python train.py --arch="resnet_bottleneck" --model="image classifier" --dataset="photos of plants, animals and fungi (iNaturalist)" --train_examples=155796 --image_size=64 --crop_scale_min=1 --horizontal_flip=true --translate=0.06 --targets=["class"] --num_classes=15 --norm="batchnorm" --hidden_act="gelu" --channel_attention="se" --depths=[4, 4, 4, 4] --kernel_size=3 --stem="deep" --avg_pool_shortcut=false --widths=[256, 448, 784, 1360] --loss="binary_cross_entropy" --head_dropout=0.2 --init="torch_default" --residual_init="none" --optimizer="muon" --muon_scale="match_rms_adamw" --learning_rate=0.0035 --momentum=0.95 --nesterov=true --orthogonalizer="newton_schulz_5" --adamw_lr_other_params=0.0016 --gradient_noise=0.1 --max_steps=5500 --batch_size=128 --epochs=4.5 --lr_schedule="wsd" --decay_fraction=0.2 --final_lr_fraction=0.05 --warmup_steps=160 --weight_decay=0.1 --adamw_weight_decay_other_params=0.01
Rows from block 12, named by matrix and row number. Each number is 500 + 25 x the weight over its row's rms, rounded and kept within 0 to 999. All counts start at 0. Numbers have three digits each. After the name is the row's rms in percent of the matrix's.
# short0: shortcut pointwise conv, stride 2 (model.blocks.12.short.0.weight, 1360x784x1x1), inputs 112-223
short0.49 109:534498498482474488478449474469541510484485501516486508467514505518504526481437520472463509498523498501502512497520494491475514519508491566510535491527523489468473521490515514496508461481489499513540536522550509538436496542530516476459509467490462511519503462477479493506472481511497509472460526527529499453505465499474497496484499510510
short0.50 088:488517492468493474512499519520483479435424493492461446498493481464536510555535472500446508510517518493516483514520484563472504513544486452517488514492466470505490476505526508452488519520494464497520527503506469505509463461479488473525495476518472487499491477465499526517515521496508492529480482475558500540515492467497495498533546533472
short0.51 099:463445514489492572509503483500524482503511520524494507504533519514508477505479522508480493486483516527494474509497554473495538517524482523493522549520467479526484506541474501526533503528534475488550507527519511529530541490429506508482495520502485517548475436540487492513556508503483463486477514554508469544503503474520516460525516474486
short0.52 098:497483473516487536503491502494522461551496549503510497520495468476488473509502497537535567493516488514489488530519475507510506452519493502508476516499516520549444524496515487422453551508468524538509509518482519514444483504523504503495518481542516452461486517508543486534484450535472469500541528506471488530530523488491528481536519522498
short0.53 100:510532515488530453520532526505514480532476507496481558466491464485546505474509504497547504486496539526522467471444525510469532509486458500494536480508497448522478498471470463563493512501482476519530458551513509474536499490507505513520490497504545485502487502540516525464509445499460516503474490485514488476530520472514540489480495529552
short0.54 089:471499491486502468487494454549503478481531489495514505519456481542501483495453496542489540526518504503499462481495488497524471495515502518487517494476487499519490495479526510481459491479499541513525505477488547530502480554505491469499470518527527535488513461492497468496486540487496458520510492492507483527515482471442484485516495471452
short0.55 108:483516537520473469463481546544545523478506499488488544473553486461527520536489491541468501480519457500477466492503521517494482508503512473507490498479506484522581520511486532467491478490500504540542498490523501561556504509495512523521479488509515492526531484516530457461527513491508508500465450499500493506515498497505520494487464519522
short0.56 103:465508458500503489479544506521510479498413504480511491511501510503536507481520516525523501476489454493481477519499477541484507495519527504507505485546482518487528496483504522488469517515484506466457508428516527490437491455506507489517512535489507500479491545524524492503552509490528471501492488485479527486469503502466480525478484531533
short0.57 092:497500549523476491489490512477518522506498449497474505502479489499532504499529498479434545505485457495499503551528495508485559544459516563525464510483482515470515556524518470491489509503484460526493506484503442452502500501507477500533511522495478500495461491553540496485533513493504477511476475514450468498509449519554513451508515532494
short0.58 108:518428482475522505546501502505514499508471505518525458485496486494479469496485462523456532466512480478460475509508512514466481481497484497532519460468504485555530521520462429509509537479514514509490496500517473517519513496508464527476498482489500446472518520526491516494507490519429507468481487494508503505539448484552512482416523494458
short0.59 103:501457520518492515502507493493491503472503488506501526495514516477478543495509505482489487487520519522541548521491473480474499466493500508499488516521489467499510453571492509468533507483492501463472524503498513506465461468520489508488522490507567497531539472485499519475497473498481481469507472527504458514493505480498512485455492443556
short0.60 099:498484539507468520490485477526447496514506518492511461497492506489509457487517549495511496482452466530537572489490493548515501486521509452506493461493503482493525497534492443485517472520460520517508476513510482483513444493467499503479535551512461448505487490500527452492483473480470494484505501494530533525534535517480520532536545499520
short0.61 102:485519488535525502489484509514473508510513486544522466483533477520511538503505486451474507510517441475470539481485489543481469490493476479495501488474508556504505475500477503483513493468464465490502524559519502491502499517483497534517533493494460519510510488505561476558486538510460510527507541482529464518496528489544475495473488486497
short0.62 102:485536560525519529469489468479476484495486502465503504511555524485498508462511480527490519485525509459492508492497506497540487499525497531491491523499491509532516458453513521523474458500487514523527484500461470500515461499491496495519488485507502475503477477460509504487478518499547505574505504460483507496554505517470520518490529498458
short0.63 104:490499468503482453431521515489527584495514523521496524527478514527537494496480505555494533539505501506491488517471501504479499510484528497489505496516543481494495511510501490513514496471453530481486522504477443511509482531469516471482525531477509473522503531544507502486475552505509514505559461561514519518445495499483509516500476459503
short0.64 100:459465518481532458478516503510520526507524550460498487553510505468465484547501505531481490506522467507518531500480476484461475535475505504504514527474468492481489491505466475489484529493487460540515530498489484511475527454498495530539511453496514460488474501491466470487454534526488527501481482495469469514533485486489483495511497479528
short0.65 100:527560476466523511499519480482548497487500496471532516486505496510519506504499480515509514507492505523469551482497531505555487489527482503498485484508518511514513518511518449524525490539526535491481489461520492507502493479485519463519433508536458486492451502511521536466513505473505502505491496520483496484517490495480547470503520506471
short0.66 095:505506480506490480528531521496508534486506488527475533463501487506540509528471467530489541504492485504531512476476498509496449474486471504528502537502486518475522502486556495516501490511487542473463511499492503515511459522506516519525508524486500545517566487494500473496463523539504473490474479486488500490475445509492487498497499451494
short0.67 115:466551487509516483517446500494520492499492506461478479473456514508478531506464520517478527500488481473492541516529492514486484509497468505504492508460461520522475482516513514489526492493495530495493445492518482535501486499505479494547509468502476507495500484558506497496508542428467513488462514487514491521485549469498504459497472499535
short0.68 115:535513507474511515553445515532528486504548514538550502512508474444517545554532500498542446500483515455468490483537477464502489500519495470516504490477440492524481452509487479515553554503501503474489469478485491531519523482505496494549468470523544526471514472502457464536487496484496496476511488534498496507480494492531573497508495460529
short0.69 105:531514492479558501513527484484584463463462470470583510532531521500503483516503524506492495515510475453531513498483472483488490513459487525512515479489504474512482509513534480454502493481525473479488484485484427498537467478497467490503492511561527498488489487500511507512518483472529473501498497483513553478508491543534549537481485462516
short0.70 110:516492496507430516502460477497482490485474527492482521508470482451475521473576500504507487480479486453536513491472476501543492514525538485475494517476477468509488512491470499521531520530485490505519486458524488510510510479506525493536474529488507470504509493484489491507516470501519532491511508516506484508512523473505511551520475503523
short0.71 094:477523437496503519506500476471526473480500493506531512535469484492464484481473522493497470479474522495505518502480491528487514502470490499516472489537481495477470534551490506508527486494496535501511546537515474518533543495471516499499478484525490504469507505478523527480481502523498538553513494509503454524512503503505475481500504494479
short0.72 096:510475563470493515487484507462494474537453499490540511494531514479503526484471520494513503525514450494501572526503489533482532498515493476534506467523531528511495515491545531491512473493518470474482460572550475521511555476492497512513500497529472513515489501471472502487469484459515524519525473553549491499534469509513489486429493485505
short0.73 100:494518516502522510466470457510518482542491527545464508458511488522471499483496511505506469502482457526493532499490547501508495510488523514500521506457452498510529462535501531550517436516522432541522455481507521522504482467468493501549460520466561493485492541533502499480505496479500521506523458578533454527502459487501525506493478514563
short0.74 099:528485486492469505462529476529498544516494470469511492528518548479470554510471484521499506484519472462505494517495519516461484507498492500485515533522464506464499469501524482481506517527526502489494510552516505484513515461546506545486491489553470490481503463479493488521547481485525447467570462499535519495501455504536504534458488516507
short0.75 108:506522432500459531507506490501527511535503475492516498517461518502511482454470562565523484454529486486508488451545475508475467481505484447456512456488474521519468500458540504512466517490481466520495534500539473515473505489474501503496530500487521504518532486492459483529545524501529466504457473519491484494517482481508481512508491530495
short0.76 099:518493476519522515484458469451453507535510478491490500528480502482518542543518543500434523460499520482485466465495508461506484524512501483473481522507478467499497501532478497495501545514494465489503476481495479510447534498535470484474539558480501475519527533453501548500491458512543473564490489480500517472490479484521460481523508496490
short0.77 091:534456495498520491504510487414521480486516453523500493547508512541528535473474515523481533536496487501508495502510496507500537504482494497471454495508510481510486509474481523509472493494513492440508482557477483479483499482475553471499501521504468502504508498488512470476486458492497511432527500558489534486491527456479519519539509463549
short0.78 103:500488471480475550501489481511489499520482477476456467479481492481499475491509480528542529490471531544510500505543546481508509503525474513508471521499485480480518485524528480520506506492473496504477486489486482573520504515470478509477492468503494500469541473549485470498483485470437478462514501490472501531444473526489452509507487547482
short0.79 092:505515533530520521477494474498513452480536486486535454549516475493539509479513485508498521514542498464506513481514477515498457506461509468479524524480524519493544503517488504472498503463465502497487472451484497498509479491488517504476503526503463471489471522535442520505510528515529462477518474522491514516483477533506473526503483442411
short0.80 097:495516473529532518481537524491501490483511502477468493479479536435494484535467494482504495494508506545474501504464515511471545494513491527498489519514520496494526501501490488495504521532475487507494515514528490527509512498514521520512517525517512505476460517532457506495482498503506485453533526500492486505484503438503501508533535463475
short0.81 100:530528490517477535515509495543463467507427511526506568499505508460505486482509472443464511525484506510516448548474449497473470543502500483492517520507490512518518516494443513504491511519489476506482523498481534501511497509510476492535457503439493502482531476488533498523518518538494498494511517490521485452462503497497516477490500485484
short0.82 105:480487483509469484506534509480487517497461560506515495493515541463491469500532477552510521477502536507503486455473500554496509513517504538508518484504516508478519502475513522495521511473523498518500489472483486485495494513519486494502474528492491481490500537484467463492505497474482496503485481471486518518493525498473498515487490458499
short0.83 097:513487553510506540479492519482496484471472467509515563456535507466508555537496470512487458511523477476506489483509490473454526485512506512492504485484489480472546505498464513517503491497494495478493515474484495506470526517464532485432482507491517521521482509503529508505490552504483497517495517490476486526485551531496488470491488500493
short0.84 100:486533470503494521530444504495482533550496472527482511433557490508502491505480463498518474496496505440458499448490490506513547511476466451546493508516515526470449550532482525482548474491417479509493475482536499497464497540526502520512516465524460515511491526472486480502470489463471517504534505485496520527545506506497493485507495472546
short0.85 095:498467509517508519523462484443496495489496471515499488491500521500466471486448480485514519504504557469550464508487524519527518500482542477512488491522502486501480510491513482474543476487487480530450546474480482528509433509573486503527472516542518484503453489543562482491474549517464490477501492522479474492528509502469549537473500456494
short0.86 090:497545474480520537491461499509505504462478512489477499492509512500516468519539520494542482549509494536566482491510525507486514493477520466473537463507507517489465565459501495497509507526532453505497461516545492501480488490498541467505489516518490494472482568466568516481484528498481499503548499529536533480536531491478489535453502487475
short0.87 097:503468490502518508507516459521487518471519469500492537519499519490489468511499528447505542484506469484498483490518548483500495467538515547548471504524488544493510506494478470518433471515487504451518471476504472548482540564512491499540511506478485530509502554440530488511556521515519540447479461473496483517505502534500508547548526507478
short0.88 101:503479461515516535514484512475511464482469475533519460487477479456554465515520477545455539519488484502450513487515501507521476537503522494502497503460488470503498539474534486528530503493517456515515495472493489526505503526501473460566516501524464521477526504509475512474506486484509509490482530486457488524487470497532522503525501504495
short0.89 099:481521463471499483495546523534526505530509530486573481493524507469469500498514513517491524519508486475503500481491444515490538559500504465492515495498492525513541539467512494491477491493508508538494480497462485497518491485535506513491455474509504464518492521514456480527457487455451493491488467489482490504467515508510518507455519510523
short0.90 091:530489510507490498530453524461489513507467511473493511481469470512473543507475467467483449496503514473536467474499509524470534509495486467497547491510507460494478463482467512487495493491481526519483481522458520507528487490506540531512503500470514486491519480473487510469506536542521479498522513535526511545480503506482454555503514499498
short0.91 094:479483537471465490515543455514449480465546503491471475530472492510530529465563495482460531489510426549505505507546497512509525527494477487527516519515505487543494512481543482458508471513471512465507513495474557510422489523501475501546507530453479547533528487515553495473468535530527521487458492518482491507456483490497468504523498504484
short0.92 089:476487495480517501512434492522490489502470471491485493461510504495487556543484503529530504482476476461512513494497545468457544495506558485533511469516496507524485514534532485519480515506522508500520516493476512508460525521481509527505462522515519521518509505497476473493473531502488466515500535525481552507507516511535473486507497499479
short0.93 101:501491506523519447493503518457453529493574496491517486494496448426503490498528498512451495508463515551525531518486486521531482479499505486520487484540460473521483502460483549513488479485523462502510472484471460504465519531477527492506461559478474521508496497474500520458465501470479483503545504505545479520562505506520498479458494484505
short0.94 092:527504534503510524492489500466528515536510528510478494490503491496484521478474542484515495549474525513538497474497512518476485483546462497539478487464493528507506562503509560550534507492501510488479533511482474526497521488533543499503500526486500508460511504477507525489497465504491533495489505463484538498553519518490564495506552555508
short0.95 101:511523448535504502466523547472471469528507513511509458495485495527474503480502456491475505503434527506538534473493538494490538470506520535485492521485512527506503487477470496478509527526471502474505528502493474528495487522492493488508478492528487499508483492518528483448501517491524446471495494495513442529568470526505447483469508503473
short0.96 106:485481491489496495471513533479509482503517503498494507489497471477500489513527507481508529491528508496483516477490505476544516477478481502500511495507498487507459532464545481501471560510504482477496508494487485539502531459540478461476490506518602514538502529484549491476502518497499496454513533512493471502518506460505508497510502539491
short0.97 094:474471489494511488544481513486480548548529518489488514518462518571527462496503466545508499484489444512522513486518518502495477522490491512486462454496510512525503533498478507490486473550497495489511497494511472481481524482519499508478486463491460512511504466519480538487523481534480509506487502491543514508500479526517532529502533476445
short0.98 093:492494477464497500484508487470543534511499466495507521458486491484497506499555461543497508453465484504531502489496443504475502511520520449519517502501443500566532496506517516467482503528497511537473484506502508472451504513487508474478457513474532529508509473554540519520501431508492490485516512456522496468482476507517492510508497470516
short0.99 104:512467453451504511546543545504532486506550485493505522502519518499533517508474493494451462474487480474520489489471490535496476485526503487484485550475502494489518488529525501508521511552504491470474466478472510494495490453494471526514537494474487518480498530534499493501502489473469515509464538501461500489520498495476489483446509505505
short0.100 104:530478532525520451494507519508501530501483491510499485470459562481548441514475494524516500511487505518495509491575524512504444477512485489485492487512484483492517499526516491517564533520530512545498538507558490514490486545475478499492506486479510533520513533525467525527484503485470520431527518494510530512509486532507501522499535520477
short0.101 097:486476521437506528522492529487538487536484565513536523527481482482483460509499515496493497458492452527501474503480513513511495500519475516498482533514506517528502526490466500482495454506519538468500526475476491510507536433473462510497552505497504521478475495535470516514451472501477516510496501448445493492497503495562538515464524442506
short0.102 092:496489528502489498493473498513519507526512527479483497476462495488513493483485513489513519529471438490499514506520480553459449493494503566541490518511499517483514503556508513505559502483489504480507524445512505505449491532508510511489520488499525522496481501552510442511493487513512516555467481483536513503522555480504497510497515499533
short0.103 093:496508535472490512522451504543490477487461492543478480474477520494504463480446487500497467508513506505477550465576530499535494453500515512475562502534502462482518498494494467514525479480506495491514525520485500510520498450526532523542490502475524505507447477521478519456462536504497505519499527498506526477491539480511496481489507454536
short0.104 096:486497509478500488484534506460507547493496472491513500469509530525499476482519472543523534476493481533492495501487481458537469496495556499530504499521501460508483493498485471485487496500555495517466497494510513479452529488515476540504498511484494470518529461478506555490512528507528489455509490530491476464491455490531496500527471505474
short0.105 100:470494491509488563500528432519458465513489508541493488473517511506495505509505503528492474485503448537470521499496466508472523508473496499486497480485514501463491442491451490518506485496515567499531505515492505479508470496503515486486493518554443493555518483495506510484464529498496521546530521560475518503510478565574457446505477473492
short0.106 102:481505503479537481502510521464492513479503453478481526444495517494520473497542529506512489497517521471539470499492504515497460470499538525484503514525492479498523526486492479504478484494508539488463465507510535465506525463514497527529461546513447470506504511502519516563489510494448535506523465468536470476459513540514551459502524509527
short0.107 113:517534471495463510535531487540523500545503494472521514473491493511493480459516499516540532530472500487470488464519494536466489461483496486498456518500500480454528501510456488506480472506494479477441519500500482523479474499530493473483509491530489508499470503468538462497489512505524518516498481469478509470522479501512502487497542467493
short0.108 094:493459485486472507504465516476526474530515478509481451552465542487491509479524482534478505502486490428484516463532460505533477528495487476510528474488499491556531525521519538497500500538489544509510547517487524497519516487506499545513499513499486504528500512465475477486496497486443476487495446482530523498494493484478502482465525485501
short0.109 114:524467456485495503512513526477506485494497500532509481504487503525502517533466458519492549459524487467522496528482498519485463519503552475467515530475525465517539449533469469532507507527469488520516541502525533479508521519485486500555501467498465508562487570447529498471522490479494482494508480526478456480539465475527533463485526495519
short0.110 104:498489466503507478463500470523525564498520471435519523486492507466481444495467454459531540479449520519440483479488531483493510518491450505483496506516558524463520496513518522517499532489444527480508519470451548493499458450499504518467504477470500506501485498540479505500511509495494530502506495510469483535487500483523477477504503481517
short0.111 111:525534482465501481522557470505488486491509532462416495488555503501522500509521518513516508464542491512502536495492509472452526523516542479519508489490541504494501453507463513527502514492521500521517496476499485467511514540516524513522508554484458477493529469484564522494565466508533481552520513490462501496491504496472475487483438517456
short0.112 100:447461517492484517542473448519522497513533495474478497485528465500474469533541504528532503509546512466506534567500480490489480495478508439496496472529477540532515482495496498505498512544501493512519439531495512455507510479498530486480523494473477478473498599491495509498529486495535534515541545534493496493499498505532484526565477525453
short0.113 109:464499520451506542522492484507512494505545547491468486452516499503495470492502516509530488448493491477502490464492502504415512485467502479515539477471489482522439493441507512519501512518519518488472509525488504495519534474507502529507474505515511529516521521517502443469491534455566531496524499476543490557495475515504484477516505475492
short0.114 093:527530481509509481492500505494527512547506504503518493508494551489526457471516537526518479535504505527497532500535530510467485542529506500466511529507519508508502440501494475489469498562507445498503496511530471448492513462534504515524504504536506512475463516502518485471538547465477480437498476506450532457494456514474499525495516479471
short0.115 113:498522470501492499517494480513499508495494486504529468568485433490493489513474506505484491476490478490488486469509500522473512462498540500470503547503551448512487488525523501512555503480510462521514506481534483501542490525484453477496491510503527503517490472502504531520466484490488524482487507511504550518496548526492466483494513474481
short0.116 100:492480498539517468485487523503477526479535447480518539535500471453501492497515498526520527508496498479512499495508523559484444488515499442462496488516445509469530522536503464491492500526489555492490483482489467503534478519444505529486483512520490524503502495473442556511504495490484505514483509492475490513538502479441461525534485486516
short0.117 092:509487480484503500511552480505500486491528499513551525521497538500505475504462528492487498542474477489520471486502501456498500465511514486502488489490495552530502482453522517520486487476509467471511483519469501520485501497518507523561524492522507519535523508534492481483537564483572514510540510481505505521499485480494507502489484501479
short0.118 098:510545461489539460483542521465493525514525481549501521492507515475460506492500511495489509514484486567478500518523516460498492502481485500538481501505460472487502478502503462514487493526478502514506487464488507522498470511508481501482535451513504500447517516474472479515477517471471553506483489499511506491536485490502496511503502499452
short0.119 094:528489477506486542479495470521504526525482502490515523521525488511515475443488473518487550491505521516485508470473495464468489539540480523526468481514497517482494492503497518506505523461448538502471524504475494513447499469478505503483511490484496486526457538478454515424505437502532483507474462487505498487448496519460537451520513478497
short0.120 093:520525507485463509464501518526490528500548488456486512529513537457485517456522500499506516525454527525564518529495467466479516520510552472519455458513504520559463499534523468502482469506500493492536482488437482446548501487493497495498512493486492510507498465456517523497445446480503482526500500490517526524496527496511475502463503461493
short0.121 090:510482485506511526505486473512473512517519502481462506494481474505460497523519457496489512503496456513493514480484483491478513462479494518539450487501533506520482553441516513480479538497552479503485524502495506490472418520456481485530508520527509525482482494477521501450488505495480499502543470469458492550516502521580492514519516514512
short0.122 112:476495522531503463507472501499461493518488522515502512499496532481471534506492523490503477502490511512537493519504499481477495469499529506536497528472525500507513517483489506496517493500513518564490479571528549505489473494496507557512495489499502517491485522541553486467459462490508498551465578486499482419454456483490530506508522488504
short0.123 105:563469490467532482500496437495492498490483493487527514474466483471488482440539515545485500501483545505470517475471499517512458515477510526447493494503511504508474547515525482490514478539496514504471484504543483487486481470512518500500506497447516511507540475486520492507465483469483487484522517504489510522500509530519504577510543513518
short0.124 106:503524510541473493494476489462513508497463507466508499547500483528506472496497577511518466486511525490477484526474472505530492438479503500527510497502514470457524530452481453500527507512478482506539499498514473476492541518459481486499488512460444506497505500540524508509510425512468494489505490479525501490514494465496496482500473499516
short0.125 091:490487503506538446473516449482501487516488500491498499520542522485490492529529542462525541465483525509569534474507516525518497472475499480510506484510514495499477504512478535477500490448509578517497472511513486530486552508494528567463485513553501506472474553528433510544498501468509487473459472455395480478533488476537516516509480507518
short0.126 092:540514513506538484524508511549500527502474522454491510459488479531524512475491479498487544481507469486479488527500497495492497481508515495509507503535515538493472487487472462502476479480491476524491521533493488468500493512456523499472514522495470483517480473464503508530556467520514486499486452459480507512513512519500496550506539492481
short0.127 094:469463501552536501503498508501490511518476480510508496507496453524527522498479480467492500496467489515494455475505453504458516523473520530520525514504482532520478530482447514509521515540500524529480492484526519528467555483479502503515501518505459514510515497514520540493534484538479483521496567507554505467486527473504494475487480496483
short0.128 111:471501526471497468488475458476481509528479506501515488481443450467479525496469502529488509493499483490522488510506483539481512510545529499457496503508519518481501503469485510487492503523511524500446492502502495504536505508539478532522508511463541485483518487518477459499558521479507532463513445525490570480472470478513472519488547442475
short0.129 102:454508556523500516499522493454533505511470532541525521551533474487499530531491490487481459469541531468480522483516482471524509537501527547474503457468474485483491537502490520496490473536498474487457503518510475497484484466477519509459534505501539446469531522473510510511469498479472481470493518528508491550531481513498416564454526508537
short0.130 109:487533512505507501466510529532513485535474482504514509483518473584509515510491560521536462492557496486561513472497536504492530461484520499478508523529531454489481477530508497501500528548513481493474462527522519528532467506484491497480465558519521500478445474551489526483507466494524494494508469525483540529472478491518504522529491556523
short0.131 115:517474528465467494473469513490497496560546496502506505511498462491495535496464496498492476497488510493501494471492490474511486482494533523475507479474463532470528513497530488493515504530512495511476460509474543505490531477537494485529499489532516466487455509522515475458491464526519479512511474487517549488496494479495498478497538491512
short0.132 104:473480506512545510499479501523480501510516494510530537517459491531507477500490527509510500494516465538524475519496510445511474473499500489493495503493521465474483485471512480557509480434497524479491501477440524534476508453484490479502531473463503498458502480423507502508507494518485496462515504509518497485469480508522561485510513493483
short0.133 103:463516500497519512471484527484498496504533473518463547519476503497492519482470533491519529464506486470520517511502509457489522467447470474456496532502524503546488472479520503504499509502519570486474518528533501481524466484464504473510472452508547466495496472481505531471461503498503475482507500512518471493502509503504488508536553503467
short0.134 104:497498443485468523517527528463498520548507519542452488509498513490477487528522530479498497513514504486442458496462514498498495496523521527477505508538490476504472512485467498473482521503508483466481521483487520506494456510516539538516516471445504515478506504492471488459486516469498504483495455464501496467480530477505505509506491527504
short0.135 113:508526491477487558468505510487531483471514506509469511530521518501473579501492535473500482454486512466473479500491501543498435510516493509466467490483512481514498491506486514516472487496472508507514526494493536524458523495494471532503529519499509480493511506518525484457522524505531524521508511552468518460471489483463482513548499535515
short0.136 101:511486450487498471477499533514481497447476483494523507480458492503475525494526503513478518494494530487528488504537541474474473502471495464488524490531513463476501491499514521508560483510452519506460491495482525514493532483506466530506504470560434545497478487507448519471485517470523531542449508444509499507497483516494511516515532486507
short0.137 097:505500517495514530492490495484482521518568517476509526498517481457512483490485531452512522471516495525495472481514535511451521497492509508470505535521493485516491495497515514528464505511489522482506478539495453485510501561486485511464515510474505484488504473479490502499501502513509470489520491546519481546531504481543555514480502468470
short0.138 104:474494504451463489494511513543514462478494486537505514509520536525516500504520538499505477496501491474502492465472473561502457472496508509480536497497510513448530516533476496504469466519532542495505482468501497493456539490504446529511494484505529462481471515514551489516478466525455495511474478525537473539468489477491483510514506514517
short0.139 102:521510491488538521508483518527522515469490509478528494457519489512511506529518482483548508501523512495507522511468495455494512524481520473501532509498490504526517502490515549517523520538488482477517540466502558534469535504533473506534524491507534516545511507512529486528488482485516474484487497448472470492516498514499502531491457515550
short0.140 109:495512464545519504495543475504491464533509493509526480494500480484495493490495503515511500491499550507484525518476485545488479482535539536481489486508476512525466469516511523508480520500496517522512478467500477559452525513479476458504483475576494504476501475514478482492505516516487524484511524481460483512494506522538452516522479485480
short0.141 096:481473489495485504500503525477516496503481465498483515465518511461546552531507502535513510449518516476471482451499494517443496503518477507492487517520506486481501491457529536507496458469514489472490457432463454516468482498473535515477521535512510486483544516433505522484561546513478502519478485513512521495489541481508512510506471498528
short0.142 092:494512493455494513479501513472490455499495495555499530480493532542474525518503531516492484525504509470498553513492496456457525514522488487488501479489487476506498479458520478461508496505478471492477459451498479477469459491505477501498515486510502488497499519513469480458516460525455492489491504516513496507513475451511504516453549465548
short0.143 102:492522477544481487539524498533469549528494501503477500521515518523513526483494490443481502487510513521528509529484474464500508489500480529535533550511496506501478506510504516498502544496480479515492499475510549491474449480513504468493513510486518508502524505485486478503458546506470512479545493472499511559447476467546506499459493491529
short0.144 091:537466499541481501501453514522474450494523462497500503477493475488525495479459488495480474504545492496500525521533461517494476519487455492478476525505518502502509540501529513509557496487499519489510530529461527505495510510476472504489509474449476508489515498544517518488533490509467432502482470498520518446485489529462524494473475480487
short0.145 091:486490511483492466525484483568485480515486489483494511515501505526514521515495431501514547501493490546490464517495516454518534494456508487528531528489471487441497535490496531526484486508484514513491525461479511473460508489490507513502459484518508480477480489503508503475524495507569527496489499509476488517470479524513541507464462490562
short0.146 095:493507523519483508493550468491496505478475514495491486509468508511556453487465512517548503504458502487499509470526486472533527467515501493454490534551513500538461524558478494481494495499466511494497505507495481503501517508495512527486483530544474520515523461491527516550514497475484463504538475521489447459500536506505514505522509511473
short0.147 090:518494489514435504522447494489513498530494510484513511532503498510488517505481479543492507477497485523506475496452513506472514473440505560478491512457494464491489537499448523502466443461460479494488499508452547483522524543504517491473486463521475512493485496526413439504518486475520524505508505519477521483515516556506488481528502485550
short0.148 113:505508469527515469492497547475499474488509450502505541486526510492538453526523504476517475480504533479522481498578481520504511480496501494489562482471531546479548504515459553523541501493503511503525524479483504533504556480495571487508481529492536528469519515524472457478508506530500504466505487519498461474538504516467493490512540540531
short0.149 105:474511499530509506486512454477498548483468501494504500503510525478497508506513517525483473494486458465488483463510521497514510500559535520493458473547521475497486464483494468534473502520539473523499551527538506576521481537522517516521490513496466483483490480492428505473500516465490499492486539555474465517502511541463526501530477489483
short0.150 104:502501504473496462512497491487471538484522491501511499487510464504484508474490457506539501497485504526497489507450491553498477498522514529516522504489510509490529523509438507494494473519507503497544507551499504491466493471465514498454518497462523509447452502490452490516489480499493506465545488528517568511501489527477517474454489499499
short0.151 101:447537533498472488516490497491504471489505511483537490493487518486515490511514466492474542499532472478491484502518490497490476510478511483519509451520475464495476498475551535469529510556503514514526475453516504561571540490551523490516484520508510531506496510501509525519504468461486471466492505506491515495497472537496489544480497473464
short0.152 100:487482491510528488487527520495535513476513488526533530498524503564444487494495511498537482508487519529506539485500501521512493486492491491497521506508522548503498505493484459521478511484493446461509500498496483509515476506529538477520493521496489470475485534515506505475473501474478502541538501489500482504506588460511526476491466508489
short0.153 098:490470482474497510510522474478532459485541515502490519508486487517494501450500493535496494487484512531475585517491511534470503491555463469503479529521513524508530493511504535534456527523510524457498511526464492499471477478552495486484457510515500486482467523472505506513538465480544509470506514473532510490511488494497494508504502449478
short0.154 103:506534526474499535541511532479499510433486502490508513505508482474471483519499488536476508516505509511522479524480534554466510505490492542481508518486520452485498495491484534499503519508474539502504507473523502483495484497493503515486489557479512530502467486533506516528511474535480523495433506491484482506502451483500453503470503500488
short0.155 095:516509482492513466533484526478466467520518509518458488504432507541503518500526504478506488502539511479502503510489481482554486489452512548542510517480517525507475552514467506488436536470470467559487501512460460537486514533482518496453478458503542492501498470500496471533462479524494484519512502501465525504551466534485497491483509515457
short0.156 116:507489477449522520525506440482497535536474452502460469488507510527498488474511467530521503505502536501492485461499521517474478468515501530483512498424466507533488514501478501537516493531486504473534505509505484499457547494549450482519493535529491488509475511491536482503519562560557563503519530517506491510484502515516489484541473465494
short0.157 099:515482471488485500497493476517515560478530472491491520454454525506493466487522484545515530552514475516488477491469474510496587529487483477526507533496496431478529502524526510472498504474493519512501471484519475472498489472524497498476469517480506488534499486464515461483524490440492496468547460530459524514492545457499524492510536517543
short0.158 106:502496492515494492523519496522464551569533446547508467477519489499512473462504438528503496499497517513487537506507482490477519484513465522483461508503474523481506477483531507494483541517506501488523486487511486515497486491524501448460510503590523498445491502511507451477464509498505498509473575507503478529516526473503493487494508533496
short0.159 104:507494514487506515484507491547506498520472524465484475500482521479521521557512462484505497492519509508557492493519476483501536473516487509469498507495523486467518514525475479486508483477479490540506482505512473476504513507546550488469485496498529481477502511464480501495548504517505499461474493472496454508484441487489458518509512468506
short0.160 099:512476505462548517486469493492531492492512476500505480552501477531496520493454521501478464546511485515524498507534495476452503485455504498591525524459492511521465523485497472497516489486518484501488473478520527529512479498471512470500493469495500484473497481487506547498488499496463527529495467519461512515526418459485561485523486503509
short0.161 107:501527538528539494481528531527521480505537508530479469507443516524512507508536494497483494480505506523480479529500548486495465505520506508472500502519514492536489524500533553501470468528527482524478504478528517514509522497521474508489493506526465480487492509520501522504462543482526462486503492464497504548597481496473496476490504549489
short0.162 105:478485491457473549467452483512505498491456486477525536477519501477493564462505492461508505458482450490498562515496464457562504467506551506457504532466512502508460477508507468484492506544513525482505507495522482508531474494524455528505499512509554534456474485500488520484503474521506527483521492490516530508492499524483512493517441517503
short0.163 100:538473518498488514508531489524509500485493440462461490565520522485492513513476492507504495497519482478527441534478538527522477484469473490504514523494497484486450520516485507488476528512533531505505492500484481497493511519465499450522482512508492492519496515484535552510484510520508479501482540503514500503539472496510488500464493496525
short0.164 103:487501505536508484528473448504475505483519464486477511463488482496475495517521537471464508459473465483518497514484473475482467491506469565477465523434535515494552486506500539526474445521493458499480511507473521481518512490470476488516554480512504513512482484449510509484521495502519488531516481495504515493515496460519511477533476522494